From a checkpoint of a small segmentation model: encoder arch vit, 55.8 epochs.
Rows from block 9 of the encoder, named by matrix and row number. Rows with one number belong to one attention dimension. Each number is 500 + 40 x the weight over its row's rms, rounded and kept within 0 to 999. All counts start at 0. Numbers have three digits each. After the name is the row's rms in percent of the matrix's.
# q: attention query, key and value (stacked) (encoder.blocks.9.attn.qkv.weight, 1152x384, the q third), inputs 220-274
# k: attention query, key and value (stacked) (encoder.blocks.9.attn.qkv.weight, 1152x384, the k third), inputs 220-274
q.142 097:455534462465470407456514550519519534435489458517499511502559477515401474563446389475446482538518499456475566496519544539465536469531527494527568587562553486553465517
q.143 099:476446532539523514490498554418487490513491483478564512428481506527509494510385592474505502566544452504516495520478474575580522415541465388505465518555514458468506434
q.144 104:527473440537463465498516560516471465429464526505489495506506495484485487467557509496502476503480500422497426522520446560461461496516405526495520516527446430552464441
q.145 100:542535581495546457494544535441517494498477432466477482552549512492503459566556540549540495503439474575489548491534369528489502529456508458556454485406493483427505515
q.146 096:470468504475509540485494515547455472512509430498395505440471495514517504537467472484504499480429496492464476558449454504425540520465535533522535453463575639564532545
q.147 091:524484514448500604459512602516547452530560521469538597498452509496466509527528476504491427505481500499525525485538576558483493583510438550557456433473431522585506545
q.148 098:516550436461490441539538520531495557446434503459520492435567482529499514517507533565557512534558550473502578531499452536505402446476494467487495566468552450483427466
q.149 100:512517495510488484496543508522486493570494482490462512527537523487481487546549560506492543495522568503489491562535486517592538476524537489447496478440475593508511547
q.150 096:529493480545513487487521460515549494522438531545521460521507512514508462508454425448560468564438505487512567468476522501512513507534503578517573573543523493534455499
q.151 095:526522575443527455637533487493524483496497501496437545522453503465584492504501523440475531522484534554468597469510476492475449478447518503499526456530581538467480534
q.152 100:480550526548517545489469542515486512513517411531483512489579525544474537418454478533564527473520546513591571461571492542518454444521501453509484523563504485466521507
q.153 098:446486487466450539508554476535556481437491481502501487520468501496567488476524522509462529484546560548446594482501564549477483458491496568490549538541514504514475429
q.154 106:499469508488449459490486525407454561478497521535545574473507493517552568488443471510551492561482584487396502573596452538422517526501513364456397586502441456438467464
q.155 098:432387550471490452532527579555510482456505491501508534512480485553548577538456529644492474477434485429437532467473530492526507513537501443495532501513559526543449516
q.156 106:447477493509508454520517494524510592531486502439474536538504445504547518488486488546447505511421493533431492435544490530458505485568497473441428489504501462488500457
q.157 097:482479536449499450451439494505540446535487587529482575510506407503559457465533507488563446435525468490529541515455481518537487497466491490485523516502495470506438520
q.158 094:447585495454547494470523463523450437509541455491552593468497468480529532459529458474447529521571540508521459527493525507483532463527466519495460493522461468490462513
q.159 100:485499503428554509496500544517492560501536506456426562461501593504511526476588471483512568543560473453467483519480455491518466555452520428512443519527477514500547482
q.160 094:539500456446517479481508442515560543568531497448492447517505441456470440530522505555461535534495468502503516466544508484522494449435539447443509470487547519508472495
q.161 104:478474526446507481508563454567520547497487501472342457503527450463428485534517565472554474501469448500446475496528579584492467407518451481430498514528441523577501455
q.162 090:424560456490454522465472500456449487503551499511529498485526517555511516572541434420506482432508470519482544535493515461496447532482579529481583496463489474590507467
q.163 105:501535495412534440511484556468482456563554536509522490532475582526475545531511521448500523493414517477495522441491447500549455570514485437521488519488419465463567508
q.164 100:551408510474497521512522562479502509519485504480558475461528516518461446515495494577524495552446471496483458494489506445476500470486533527545460540505459538500546515
q.165 095:495467513501475468462511461516533487522470491490563473418571519550487415515512551491453489468581596540482463543459444440503464564500401449545521518504524471530461523
q.166 096:519438447586502495465481572512445446470517505443549490490554457487549490454522595513480568459496440478508467532553472438490488548493530537522443504500478555517566528
q.167 103:449559508512414534531454435491571498578504499453477482456521422530513500489493483519467404436498548532582528531456558476553484547532511486586448508494460459581519486
q.168 097:535513504453464470612517537462512491469486483538446469475508484509577499562490538469520513534461410510493542456551528524494524431500479517477533495532540553492416544
q.169 097:536435448491454501461496412476506485446445539439446514497537492484463556521548457513513523566490494499516538530492528506510503488491538419462455475554451522493488490
q.170 097:518457562493444506506477486570533523447497547564546506538474504462524517461578506514454484462581510522441475486514469471477544476489508505512458482410425539473461507
q.171 103:542479524473500478503524486570574466500504433487485582499443515517521484515466507440461515490525562502554458471502525429547545454466541459501528474566429449518568461
q.172 103:552532485517496514475464527482469545498521472467483498507491496496545485489526507557505536512570481496513539498593551516475461447564464448574449506419544529553524502
q.173 100:511535470470589512465577561489527467424436537443423513479515512574533518553502534509494457502552504561484478519527526454525529491481475470464461459450501460543492544
q.174 105:554504521538514575467484508570502542517488503468452447480533449431519443501487546464527480457495585513474468500505507449433488443500516525406480427558529417498452448
q.175 096:473478455570457485495467533533481546561500481470524499492447486536489497588531460491445536525478582504509483522499484492439553540496445441507558487433582520454478497
q.176 095:529470459514567514480439466431499434477507493493495612456523521514416430546497531433519547512573472551433461453483559524557475459557517522527504473538499559544543506
q.177 099:497495532532512501479501487430490469531488524472612526537561475450504465493537491544506492596445453489475561582502470461517509489439503479494505475499532532505520545
q.178 100:505532416483496552497555577464508512446491558448417543495521490499484475470544505462369467547506575471474523470516490563516505489525437548518477437554464427557492443
q.179 101:444479486562483528479569536568548509560535471483508487476439445538442441475547500515544493535503470471456474498490508511390446511513555477500461538472530458523496475
q.180 100:479559514528463572512445497453445612460516491533433491449566512480487566471541536520395435462501479512532467504523529531456402545488535490506540499515532427461543576
q.181 105:409522461536450471505548486566466545493514466437463483459521532437406536438502500403526517493455473561541527502502446523475489505480462532521533494532445489536523496
q.182 089:509544483446511463466523518477519487523447516519479449523523497552441513561477553454505572554514580549456535473558500493499462477463469499573591470486475429581529560
q.183 104:458549562498536494504486521532513486514468515464596536509541510556564535464536532462519483516484507473525455565557468486551570485541487485596487432500530447490523490
q.184 099:470443583557547482551493545497522558492528479517436520465434469508513514396497534401463495541470497516590529574478496514505503514541461562480527463490530540419490442
q.185 091:511519511525450508505531488567551555507486503524465489489429517569478545507488597497470506477514559491487457538480579491472463450520500430554533588466528499498489620
q.186 097:542509495539536516460420545466534520557497527470530498474560492569485471469459474449479468501432498447463483439501483475524518596468433454602533562515515363529486488
q.187 103:458522493442503527521475487472428513468465481472424523487566545532513515511484461521522478480510573509501545531586553408515468511521440487487507465539483484447505461
q.188 095:518443498543499529486460496544393479491515563462482469473466492433513486562549500487475509511432576520505528491517493488454515532522567564490513495527436413479417473
q.189 097:481559445492505466517505513539492516508544471537444512415532484487481557543589570470489564463478539447574539459544505535462492436553541529454515499502531544437449414
q.190 102:511454421588484485513565472517503478473444527477496481492437495448516475496533554454452554501452466446480494477536532473474481432505499571514474523462470520558447538
q.191 101:389462510447470506442446506532538515533493515543573481513458525570557498459515495476493436493538608515510502495524469535477409573513530413526534597465435509553483416
q.192 104:449494537495459483516537489491473505529542499487432495476408489434471492546458481514548516572580485513486533454501474543426440462482545494580444571556520483467484483
q.193 095:468525483394611515504529473492476481537579478533550429504523474497440450509491495546480510500539537553530523444556541491553527492479504541519509504554475452468491495
q.194 096:578479439549451585512516538553505429447509506547539529451512437583522562525535485471488525571467528459572583520554509482464492468585521593462504472465479503499506567
q.195 100:520480543475485476531544527436416515519478553455541471576525491532474576497543522480498484541459514481574538484443487501442534498507430575405547506498511455490500482
q.196 102:518443527555474550492521424509498476447573544582493492419540465486468511439530507523479515553489570486547419554450412584485527487497479516461527536489484512466579472
q.197 091:557462578510538501408523509505541454458493491430508505505563511431519485518518465446512513507464520473478468489472539521457560523511526481545405572539478448514483498
q.198 099:516457551474450547466551607457453511519421532494608595499501487490436536473449434500503459586461466504558474540483498497456569463431508457490469491492473502506509420
q.199 101:514451465441452544527536520459554561533592498498510504489574469481539498494523494519501611541502507477498515505464426475447545494546530501524525397528471461532541433
q.200 106:478508542549493575440529461476529542486557500461499537466523517516502500515529491521551484499532494512494488462514474479537451568444447570524498428426486465543446510
q.201 108:477539518507473452548525549504470543457504499498457544511493449475515474450564483458484515451497399572479454543519490495503492499420533493516544459520445453469525545
q.202 105:557521516414457490489517430574508518483501566503450493484588562509419534540481523550449505531534538510524497507465546508424491500447499512466494557532522544554514521
q.203 094:540542512486518518486518502477528562442562498568508482496540522502494529531463415529537473555555436502453574458542391490520495508461538444509531439481531441542451583
q.204 098:537535501493527454448534529484434528461483571524519606436456518467558482477547488501532520474546498479491450540543517440462522495465509439507570533490543507571516541
q.205 097:567470533529467575474531530475522531465495560433493517553493496530481532542462458502500530443492438493519508527503483570443501449551510526542506491537460549480437463
q.206 106:501492526479535480475498463550467556462503498455497473503521455486516480509537577480585518481509551533430503538471513501577517541465487478497477476504577451535443464
q.207 103:504483519529453506557513465477468500511557462478499631531430560440629500567503528422478496456417465433437472460462549535534477499508534478481540492563500440529432542
q.208 100:556621446508491558473564565563471529459560430555532573457476449514495546478481518550486511417477514479554502516468540568528476565525512519511511475534515582487472452
q.209 100:502476491590552495439541517495528506425549515481456518482428463467549446412550416435493509557528538444457529560510454534481541483586479482512477533511504408552508465
q.210 098:497549447481536434482486479490530497536538451466498516549526509500497521584474485488500448578531464572536492451457479518468507500447465475479420511526477505516540482
q.211 103:468473480505517557568536519454514487409530377503434565559525535532549471530506504484503470451469514486532495537473402482469475463511465543571505517523518528511483513
q.212 105:498534546527474527466548496492440436482504612430492500448448556491516472539423431504471506439531505511571537482459405539555449509450527478495491470474462518486530595
q.213 101:490532480501435569441451539549539439565471486580509536529464517495556464466461483511505556476483472539543458527563533581489494556468482500576489541518565493502453457
q.214 108:449473548384545430471579530459510478459511515449471514493503565476453497475515524499463539520481522509513454475496508468539499530489560542449474523451482430544534437
q.215 098:484492506483478544425495523513583500578530484517553489426489459481527518482586529481481532526558527542448500489440563472524563479436524487485445503505525563563484478
q.216 098:504538464449508491539566484480480592502523492498489460499516502598502513437431453491477494499464503516474399451540558467519507484528521451548573531461509453425464516
q.217 101:419473538489530484495475514535503395454455533520545528504497429476490489434480537521536503579468533498481553515580513513524552512533482544517495475547527493550559548
q.218 099:469459392472525563465438482548428449533480468533522435493448509471563427498440429440479491485508526465528494474547441529442528506501491610549574543476513464548460544
q.219 103:551570535569500514481620512541426512448570503548501488587494488507467487558486473527503480513500483495509372510491453522463569416479495448518424520479510521463548533
q.220 100:441423566547481477483460510544508535508518428513491485507535509496489474446517495558470421556442515462501498462470476419455488540527441460545488516554512403451498469
q.221 099:520525540414491500481449519457449579469542540490370520481486471523474495495492399460523580478465525501481498532460488453588469483498554501474503473550527491463537513
q.222 103:454486556438462528567471530517432494508491463480477494567480523420428458450561525543450481508512454502480503484438508464549479544505450584521558519541526457547486454
q.223 096:505418554583546549568462452548548515493529434543520447453477517545519480546503585514539446464516471460527557477452489503512469480457506483586506515617469505451499472
q.224 099:517527473522521438522483484509566464510429477450513532504542463479482523561470495572537579487506614453543475499477521456548419437546565541508529514569496529443490531
q.225 093:541473519534484558447562435464586509477534534437524505550476529517529422433558459493464433450558462436507480463449453555481470518485481457513504540541558500433567539
q.226 094:536438465457519492419494476549525578436517509451536373482484507557526493480484503461471581479484486559506507541498538542500456509464551528439575502461484515499509490
q.227 100:558486473439526494487462417515508539513486544450458462531428529483525505518436478520484538490484420469509448477446475477478549544457561416509549502487505430486510555
q.228 103:474462512503550531522526514520451542525488566475550436531439514519481494487459486510501521500462517564570497474499524460423541440556520536443515552431469557547528504
q.229 098:436478505544487468493480515479561459512516516551420460508512515427559443581416469484450514468524505461495469466509469461486496544475551563565473451462502529489478480
q.230 100:441546476557545541503499596551532470493581456492432499490499534406557530522517489447545547457479450508515491503556476524433468414507434545474497504532490511455460467
q.231 100:485519581442408516527510428489607487453575533446479490463504585496459519454528474479503488446455493522516482498555504568440486476489450550482531510396493445594559464
q.232 101:456456487519489531530464554539478458556491470495472534529522553487518501491540498507490531503502400498467532474529451429460491492578487495470551473521458519488580444
q.233 099:463597515476431506469536479526492550471518501519441527491575457440514442550416405500466536503496570493518508494447570512432522534578480525487434543515529454468503540
q.234 096:538478471472472479473467488458554495502443566484450492587465484483489480591503492502524531533550483484603472473498537426531503490510532487412483464476514528530500558
q.235 096:451482509550478462484609481492502524580481527506498513528473466556446463444497501460581507545510487537532478502549477457543542517451473504511454520437550450512580478
q.236 101:489470518476483479443426502518448470509454616529485521583531466481540497531504519532464484537488496487513494496491554496564459496615467415500423505520490496522495495
q.237 095:486491540490536578469480426522489463468519465450492460574517416523533481553503512537543528493518481483532520508495515461500486414481507554532509513449484470475585461
q.238 098:486477421490520453463472481534491458525542541508451478592484425444476484538466427482494490463503447496504496524519473498519553484484467470551502540528469463447547451
q.239 105:529504423535431532479517507505541532534478481472595536497512540497533534474435488458509489447468507492539494427478499533493412483504446562494490500496559472501540464
q.240 096:494483497522558530522513525523494491442553529468504491471495476503452497502576470519435521457480489559480452523520470517545508503536512536571490514578503521508463455
q.241 096:543452454513522467473557483561588548553473571468523530463500502544521527513543440526579478557495460556512487565538445469454497551414453488538572500470456511556553502
q.242 099:417554503469500520492494522493530460536462455522484549441448511538565468490517559506486463458452505474515559500525543502434488459437575509579527437544476495431533443
q.243 099:563412550523529470559579446491474520477452430457532520522492467507414469464509502572466478556501518475412555448535524506587507496485492514493479534457463478470467500
q.244 099:491509483512514555496475534522504531489548535429569541569469451498586523506577495514547490498491503541513475505513444540521413502523468470556474536439502494503465446
q.245 102:537550531536525497531500604511609553548460452502529527451461498579470538472434508528541471436499469537508601442457497541488489545496531428518542530512553474512506503
q.246 100:519415518499473460487523459465487503441465519524495488554518442531523479501514497510521534513494507483546558528547450514418543487581473483488544515542523521522437393
q.247 102:527418515437554452417541482457522450512455449521471492425503615484484500520491509421508504509427516503567444420519558519502588513516434521434519424471594476488498492
q.248 097:472464429538479475561553506441551459520516527517488459585440528507558440547506496498532547551506498554566420493465507546527481487487469569451533513488476494517509452
q.249 096:455505459508499446439505509413483524521562528545415525499481476473489520479471439496444524551436506490489423457490480475509536462557542533495531547483480487479502418
q.250 091:534528448496514579440421557486451569515524547529453505577480500506478503427572477455520544544490463506511474492491533499574421497466472543527496498467557478520534534
q.251 096:488541532504515464518485457492475516512481449499440506473532489553547506498536574534500499533486470504475452440463433521517511511514527541555499449498502503559433437
q.252 099:520576454453488573484512446462527514530454524571542482507433495427540500507467485504448490503490534555560512483507505502493543519446550489443561507533539487465431515
k.142 096:511515426543442435576501501542534499491411494510492488463496450516497532509501571469525488533527510412469515501446519570522520506507481489523538564551525522447521459
k.143 099:499497514494482570515492507489509500420515521489473462535488432490487517490454459542516467495441454516569482420512534553508487399511539546497499467601478502465528410
k.144 098:552535465503511442449509507494564570521517485489535532439485513509436420507541480543448526467567536509553561472464459568520479507489459554522490504561507506538475431
k.145 097:497536496467520495533486575425473482470559459484492526485458556474470472484489595440470476473455485489482495508510452474527485470414472540499471503528478519457509534
k.146 095:460539450508510493490565584459491495498491572499553508528562466504577483454545480505536457537549479488469434473535526441544448471552558511529533493502494398476446461
k.147 095:455492456502496464554493516498524444505499525549524559525460470451544475444475450469498533485568439489495452472549527459540540565519445486469499496478412535458502467
k.148 096:567488509456469486559497499490525495544485462482484498505489554430461483503500440477511503506446445485472497486453455475558497530530536481623477490509531456534386472
k.149 098:464521507472482423481496453476424545457435525454561541517529509486458537589528517431458440479556471489537584478512471463536569469538481483507568567478464427480529433
k.150 098:462479479467533462501517467524483603477508468490436530484507420525517526552454532499531580554471545470536520508516578523454531464507439500550492479574447492453491440
k.151 099:487519477540472487506540487543495572525594509469440553430550492568447432509509548480463512498504519494488432456448529568519518516523463508508503545518414515495474357
k.152 103:459525518498513520509545571455517498559526500452558451552524554501495504458508450572465501555440451443546467463510524445535524471544503531542473482434398526525458552
k.153 092:511576506531474526502515471497496484528501497489525452509455494532464536510551568424502516508534523477448501441570473505509438516547465481544590460519499513494547434
k.154 099:481526457520584544450512430464536485474450482535472451535454435478484567505481556559477497414513444520565478528533504525531538549497435516509516551469489476526539583
k.155 097:458503489464509554524545524500457440618487444486440560492539464528549467475552575496501499459539431538544497502521559532459535563486615530494442512490461536472474494
k.156 099:476536471468516444479467453542438498517510549477431455460426476488549524477528519514483481502448433461507477552509509554519507597519447516387444448551564560502489505
k.157 093:512497471496488530555548518539600531455534517502515460516559504538376490518570503481504491495560479425441461514536563448465556535516477509532500479474559484510515512
k.158 103:509535503501461498486488479424530486526497542493540571487529515497516470553533426475517486543430416541471535575507494467486530472476481507525483503437459500516417511
k.159 093:492518550475546417428451538415479469540512524485531487528439491569480450465517536502499474499554486580561464485474467485527496487472440494434481534502573468556502511
k.160 096:477494536469473500543483459472548482470536512513542443537491544519501490420546414433485556566508477542476515500491471548500459501483461559553639489508508514477480527
k.161 099:583458490483491465510547480465473461551477555571467491513531495513400473507519506544439475514525499498526571492525502479496578460533485549448504479505515483458480484
k.162 092:531584521537497401519517456542476526486469492515458534465479446594509518515416520549476522498500439532512486486493492427491632507496465469481533558515506505483490564
k.163 107:545578520607560533542506511528528461448482464447492490514510475514514495551531477472494569464505539444524438482492470516481451483468440540462485491458474545504502503
k.164 098:535496560493507462565533490482517528486497524553547493514448473520496493443457503556515493448480447474498508454524463537502524544571526548495512597461468440491535541
k.165 095:448492494532471449506435495488545580455492550467531459528431493429541467479488564428552472463548503508546476554470551530526486512551499526512484555541530567541498503
k.166 093:490480552508496484467488540501414446504539485550551550482492490488528485529482489463482476510526497453549505570515478494512566572473480504511525461540444508594564532
k.167 103:482518528520529537526477457428487485541482534455480502499450483457442535554553515538511522481445550498501516428460476527410539497490556466533462608442515493544466440
k.168 100:504393450443521494544529488447477565526476423535409500528514529499603517473426538552505562595558506495530496534487512524572571473498534446526412455535460493508510473
k.169 093:440487488508504500517438509503469562502476517492443456471527484524531464466514461453494493497472480435503456501497493543449552581473528446505501490485456460454486483
k.170 094:491475469477529482444544452421487459472559555516476590481515462476514492542514493492530436544482513459539534457525486514535523526427478448531496517550525495519557511
k.171 101:506447530394437509570510501483530552545494457482550525546495571417519492526484554444545444491459467510418520481534486518530532581532470489481452517501503522492528536
k.172 095:510489465535447530463504522530453509451577557505491504524524525497451469491476575474517548572451448444528545428503467489513551516467509554492510471537431502456450510
k.173 096:494482492530500454526493543459487500460534488513450551531409526470440459460447479442490538536484508526489455529464452486532532446508478524496514561424476514456539504
k.174 107:460480406477513446530573539497508429492465508495513502465469573473559496520472503514444546479561490522415439511477458512502513484455517455510493468496540531473434546
k.175 094:462417497503464489455514475370507548534496518440482553507462514479598536511461505540494498480463451544506465514374442482411456479497493538495456472566486601519474478
k.176 098:497473474501501506479424493465470500519463545506572503501564519504506480536468501422476490503514541472481450439446580578514492524500516464472565518509509521433455459
k.177 097:533509457522522518573503432561516514515489535476531550475484479472506539516481493499526444458526435532430510533533503510475457467470537507481566506487485520530515433
k.178 097:473424435501523410477479521471520548417499452517493487497433509489543490510457462495460445484510477555547444485530516548557509444451521497587532420595538462536511529
k.179 098:503594550463479429457552468455501471485477516516541587455545496532444542544548476476541457459449466501528521520501478503420557497483496584484553525453457532522510504
k.180 101:454582503499475554508519526524519507493518512419540535552518545452447557452498465572533523500508501442429486534531540515505475488509538512428535458523496531497447364
k.181 106:508519447545489503435499467496492494497520508501524501437526491488522385430452527532521574465469437540493513460532468476508510424544497530489525524608502548507486551
k.182 094:484538456477508512456555599538537507406552476498500521452478483486540513554494551474508477504542558507469478515533486515480494513537426467539558489538471495527551507
k.183 107:493540457586530524483520520531538487453533466514498584471444414553503607487451535498526465586536502490466485553481546474539481467581491458542449490478487470533539519
k.184 100:525408514504509432479514534502447451515509509478521583589483528536551470540528473513511546458509488515494439489476543464514469533563477512535428481522510491505456450
k.185 095:429463517510490551440529501531493535532538455510438451554526573546516492502495511523582475477464566452483518510433439506455455548546474451443480524475536440476442493
k.186 096:476499585510606439497547469488469488508493499477507552531456506515523535413519549448503530506511534475516489564483472617455454442489500514453540477538484445432471539
k.187 099:561579531541429485496488533626606507466490464524513520497495509541493424509550567504497520496531495527542463519494548489513461496473509475485546492465590483491505534
k.188 094:490565514507464411496454487475512486459425479452471477492500516474516509465521478485498462558484562551536466549465531540468388541485511571452516538542489504550428506
k.189 107:507510563530476504464526498482466527590472540439503567470480420493500546496528536454496512490461519491412507554542496451469535432500497429499433503511532545580513541
k.190 101:432500424456480466538551481556563524475464517526509477528496419511500478471514467485472442512501503459486486520502523494527518575536456458512468508559499456421531422
k.191 106:536486552538506543532515408525489497546420483535439479499482452482457482606519474521508539438459489470534484460438520556498507547495509550563515535448507544435498509
k.192 104:569536515556505518488451470514517538530471489503510506457454496571485556446523430543533542591518555524492529481528435613472507498469482511455539508465456488522523470
k.193 099:504479466471489455482420542493433522549523501470518525464545540503534520469493505547540492439554532445536522439497502488519460546534480478465415503482460468524478535
k.194 090:462488525530543483448575505574514523420477506484513459408491511558392519477537519495525518537566487491559438528535519464520543444543467499483505472440512484530529470
k.195 099:485457535524476472454481506555459499456524485423447431538538511532476461457520498582414564505513527507507441497531472407468569579549528447471455483506558586511542508
k.196 104:490524519472466503449574478498467501426496510440434507562482447506475455526518554440481453519503490487518465491550516571499495533491543476603519528448525478529521461
k.197 093:539553506430544433510488431478472460535495542404534549432523493477421518506503538553471541569513535531523564520549514473560525400523453496421534551459482515504487496
k.198 098:548500512499385508545601500509504464510546477532524479568475445511500457513559562575526585465514516480504589472587449440483470524535490503526555499434502479481559444
k.199 102:466536546505507447509520462496510472501522432503504480498560528531519497560440525474492460532535556569512505510458562525561534412471414505545514542535507531455503497
k.200 100:510582499543535540556506524489481543522512512465481509491514481482488520538499539570464493571548439573504540460480464432503519484469489494530523484519525436587523471
k.201 102:545522506554521516520470510472428511562488524519411558427522519531513483550503409453630489506503579493503527455492515450519517497488509458536528458538494556504485550
k.202 102:480509463497508599577562541562490521554571521444434489534525492501485472404506464479522496422489499468459552455419532477557493476458469533440433517522489475514459451
k.203 092:483539473525520445598455493503550537502546430545527476503486520442580510539538470429529476545558538506523531455552515507475470517549487512547483517470491533506543485
k.204 102:507598542516505449497546523584430462467459516494471517522597513507466515479527449504555489504523487478454456419513495535504499561543518434470490478518504470528447514
k.205 104:477469510484505471521537497530531561443487470503504447458506560531520464512481513507514486429521514534540558490552468476480548451516545475436527583505452462503578544
k.206 100:519479540450482553476488510526414423467463552514500504438541391536566502423459492558538526539529574514439466467477461545488445436443508527503472550533532495544524544
k.207 101:445550493551526487443492519570462461476534575473495521560521446541415507536466488505515508502482514575466521503432514521483568478432474428530479506562470460534523517
k.208 100:485420488452503442488474508459501519518475563536504517467534449494486503447488493479458597526587564493523532563501497513573508428519510455468487489528538479460504505
k.209 100:476520507521504520454493487528536519450483433539517543449471454567468449532511486447530455474485527433492520509493562500469529468472535471505439533493464435500491468
k.210 102:509418490532542529558508550480528479538535542483484460494486506475498562502427457494447506554469478464554513553487448545479520474498573527552474516479473439510597552
k.211 103:499450468481516449498489443502435509495564508485505495507486553498496510479533496486571498482473498496569464508475551460469429398516492457467433497572496525510508520
k.212 103:528526451491536498491493387514445493456541536489534536486554487518449478430533487550442484505500541541492551451513438491482508506479509562501517513517377469429499545
k.213 100:498502507461536445519543460491402508443532449482402525502498488522523478560505582533497523450448509458464444413511483489469545434500483490411498474538487524479495466
k.214 103:440518500558518471515546455560583557505494421492539479570545448507491539517498535455459508468615597483477513487537497564490506522454504541491569483476510500510480521
k.215 093:473579441540534466512430526467397484503530459490534509489580600491453508481445467490574504507546474475534444528520496566550484492500508463501535472518536486443486451
k.216 098:478476484492528474535529529516539481498546506523446496493500499530468487512536468479517466490472543511366533541510519473455461554497510451511503425512510500459482520
k.217 105:505590491511395495473502525517473569521496588502461470489524524488531409486473588599480499553551559513487527517510426480462461507519512549488494456482532521536442432
k.218 098:552549469547505468396470487514517521455498557516418473451519547525504555435484402555519534519503516528504474483469528538410460524572487484468497534547484475555440516
k.219 104:515515501564484446543456500496478525585521532535518486490528539540547456499514477438461523477528464507525527526483556446547478507426559516422463472570486511420509468
k.220 101:520500499510524474502478517561560443482539498512515489503467547533461512512533430494505555500506442445439449507513494439471548481538446504547519525518494451456631501
k.221 097:560483488479505516525469511480495476476456558533438525462514498428486487481500466446379506458547473557506488529549435476527484490414468488509512505490467581486440477
k.222 101:554508523509511479497513478551466441471509404472468473500482516495487575480507505462498521539505473479502476515536521484459538468509490505511477536507414528486542539
k.223 099:591434471535609485471554539366414491519439486504562521434462522510475517490480475524502498495453475521478458467531534510511521450381523508528488495563493480581527492
k.224 103:465532528483461494461509532553510471536480544482479531483513486469518514536542408434464507523430471489486547498487537499563468489518440499531456502490453526512558532
k.225 101:468479542480493573494549509501493493545540469504478408558422507439468516581511487469476511508467358475550463474505506455509529498454482399442519465504479541554538500
k.226 095:459467457501502490507548547510445456501530524524521478548560513544501498511396486550515510528540482574524456447524525454501454584445472554503447461524505525512493499
k.227 100:481494457472512552554584493459476550504525537479440508499497508555461564461500493486459488486442499482473537563443435473482549506485502516455516472517551524459475496
k.228 098:521476525475511580508490569521526477493509439500500480551506572516497471490474452540488544498490442454525517460528511530529586531505566537492491475531524573496458487
k.229 100:436512502597518554466479479452542468493491539465453539573502460489535461448462514472573493503462509573484500544433534546465482525466540551553473543466492596387534596
k.230 104:475498479549534438494557483495579486441459412488482490481479470520493455489548585474498504513469605514555501497491474589545540552470474415562500527515495535486498516
k.231 101:492497512435454468465570390501458537525492499478494492426532530470483545457536552586461523499490481500507585489521463512457550482478462500558503519456506445487494475
k.232 102:511571523507501472552477509582453546474544412523441514541495575473497567542498534478508475441441508457469408448457523510437469498458545525595576516498567473506475476
k.233 099:502572470520496507507481525492485515535549517500508498382495478550452541489503520451463523494556485513422470504541400494466449540555471514464531539459539495542481573
k.234 096:533526511424495513492451559494482500513515558496496559500452568497566501450494474482465507514498477474475419540508507480508579527481578451533505514497533467488466472
k.235 094:480477556458465477495431523461557518540479511543486543524469537532480520415516504545468526528449539479574566521451509487522532466523487467552496466544449492481502506
k.236 105:575523480420511476589521490490480528454480466535583562496445435476520491517481541461495470478517475516467457440481515482548539478525449535548513536483470496509539454
k.237 097:424482452514522502563499444439549468437481591457474519435500462450505560487484443483489548487531499541519512558540541498500559444442494571506551523464512506526491505
k.238 105:573504531455403509541480471519513455544512563453502521455522454515491552534533525489589504582450473451545535519456500479515466447400518481507465475452509491484489532
k.239 106:460479481519457503573501476490531531530536511469523515546550504493531464550447509471448436475494472511470563560441456494476566557435470533514542475519509569449516499
k.240 098:459501509449520514516599503557429545466512549496500581464478512480515513568561469510553507509421487480554521445542443495476509489517577503458553496524541441448496497
k.241 097:466530562530516512456548531542515489505517490390526471505491507508472512472529477442574532493465571409528469517462495583481452527412539513547450445488526457487455472
k.242 098:406435559525536490443561491505444527520549438461465454557450590482476512455493507504478479475538548488540523517486482518523496474521484464501506494518482498434514536
k.243 101:580462464543544482544532511517491516481541477520455519496500474502483466482452510500505574512502492518493561559569510453503496475532487488481465521431517448522477450
k.244 095:531513513479524488500463489506529432552520556509484490536510555499511549433501456482543524496405445517490512489540527479556519544446517502500496575536586464475467540
k.245 107:498505474518447460468508553592555522484430468538547514485542464467564484557500535537547516475445536554483540533499589470547561447529432445538565511486493551528582488
k.246 096:455467524484487538526583479436474465532555478524525489519558465538495462443509520495467457481471498468500479478442539451471544501557478517433489556498528574529466562
k.247 102:515460544598560483527457488493405485521532482458522460485468459532488545475480540559454506482470535457466470446552480524430470568516510488466433521492491473473495538
k.248 098:557487559455452562504558482522510489597489531460525482540463448517508494522549478533460513509475551504473531478429522514531493469481391607526497522461529567467497496
k.249 095:507524552513491451512501486415525562505552629453425514487499492434554567465521502571475487491533512489440604495464442561480501465485479444497514485552554490453513524
k.250 092:480543515483480533488529455531519495462572503443514531441536492546496516523560568554588535419436552547517421550476392494452510540484432520550484537472531526515429484
k.251 096:495537456540525586484520471449522566453529539446474595444453483503457538546581498517541413520558592457489494541466462562511495501478430446507428426494497510523470477
k.252 097:518559430507512488505433458501505525511519463559499450461474497591422515499513411551456502545465520500521552519532470444477543469544490503487454491509532553470487461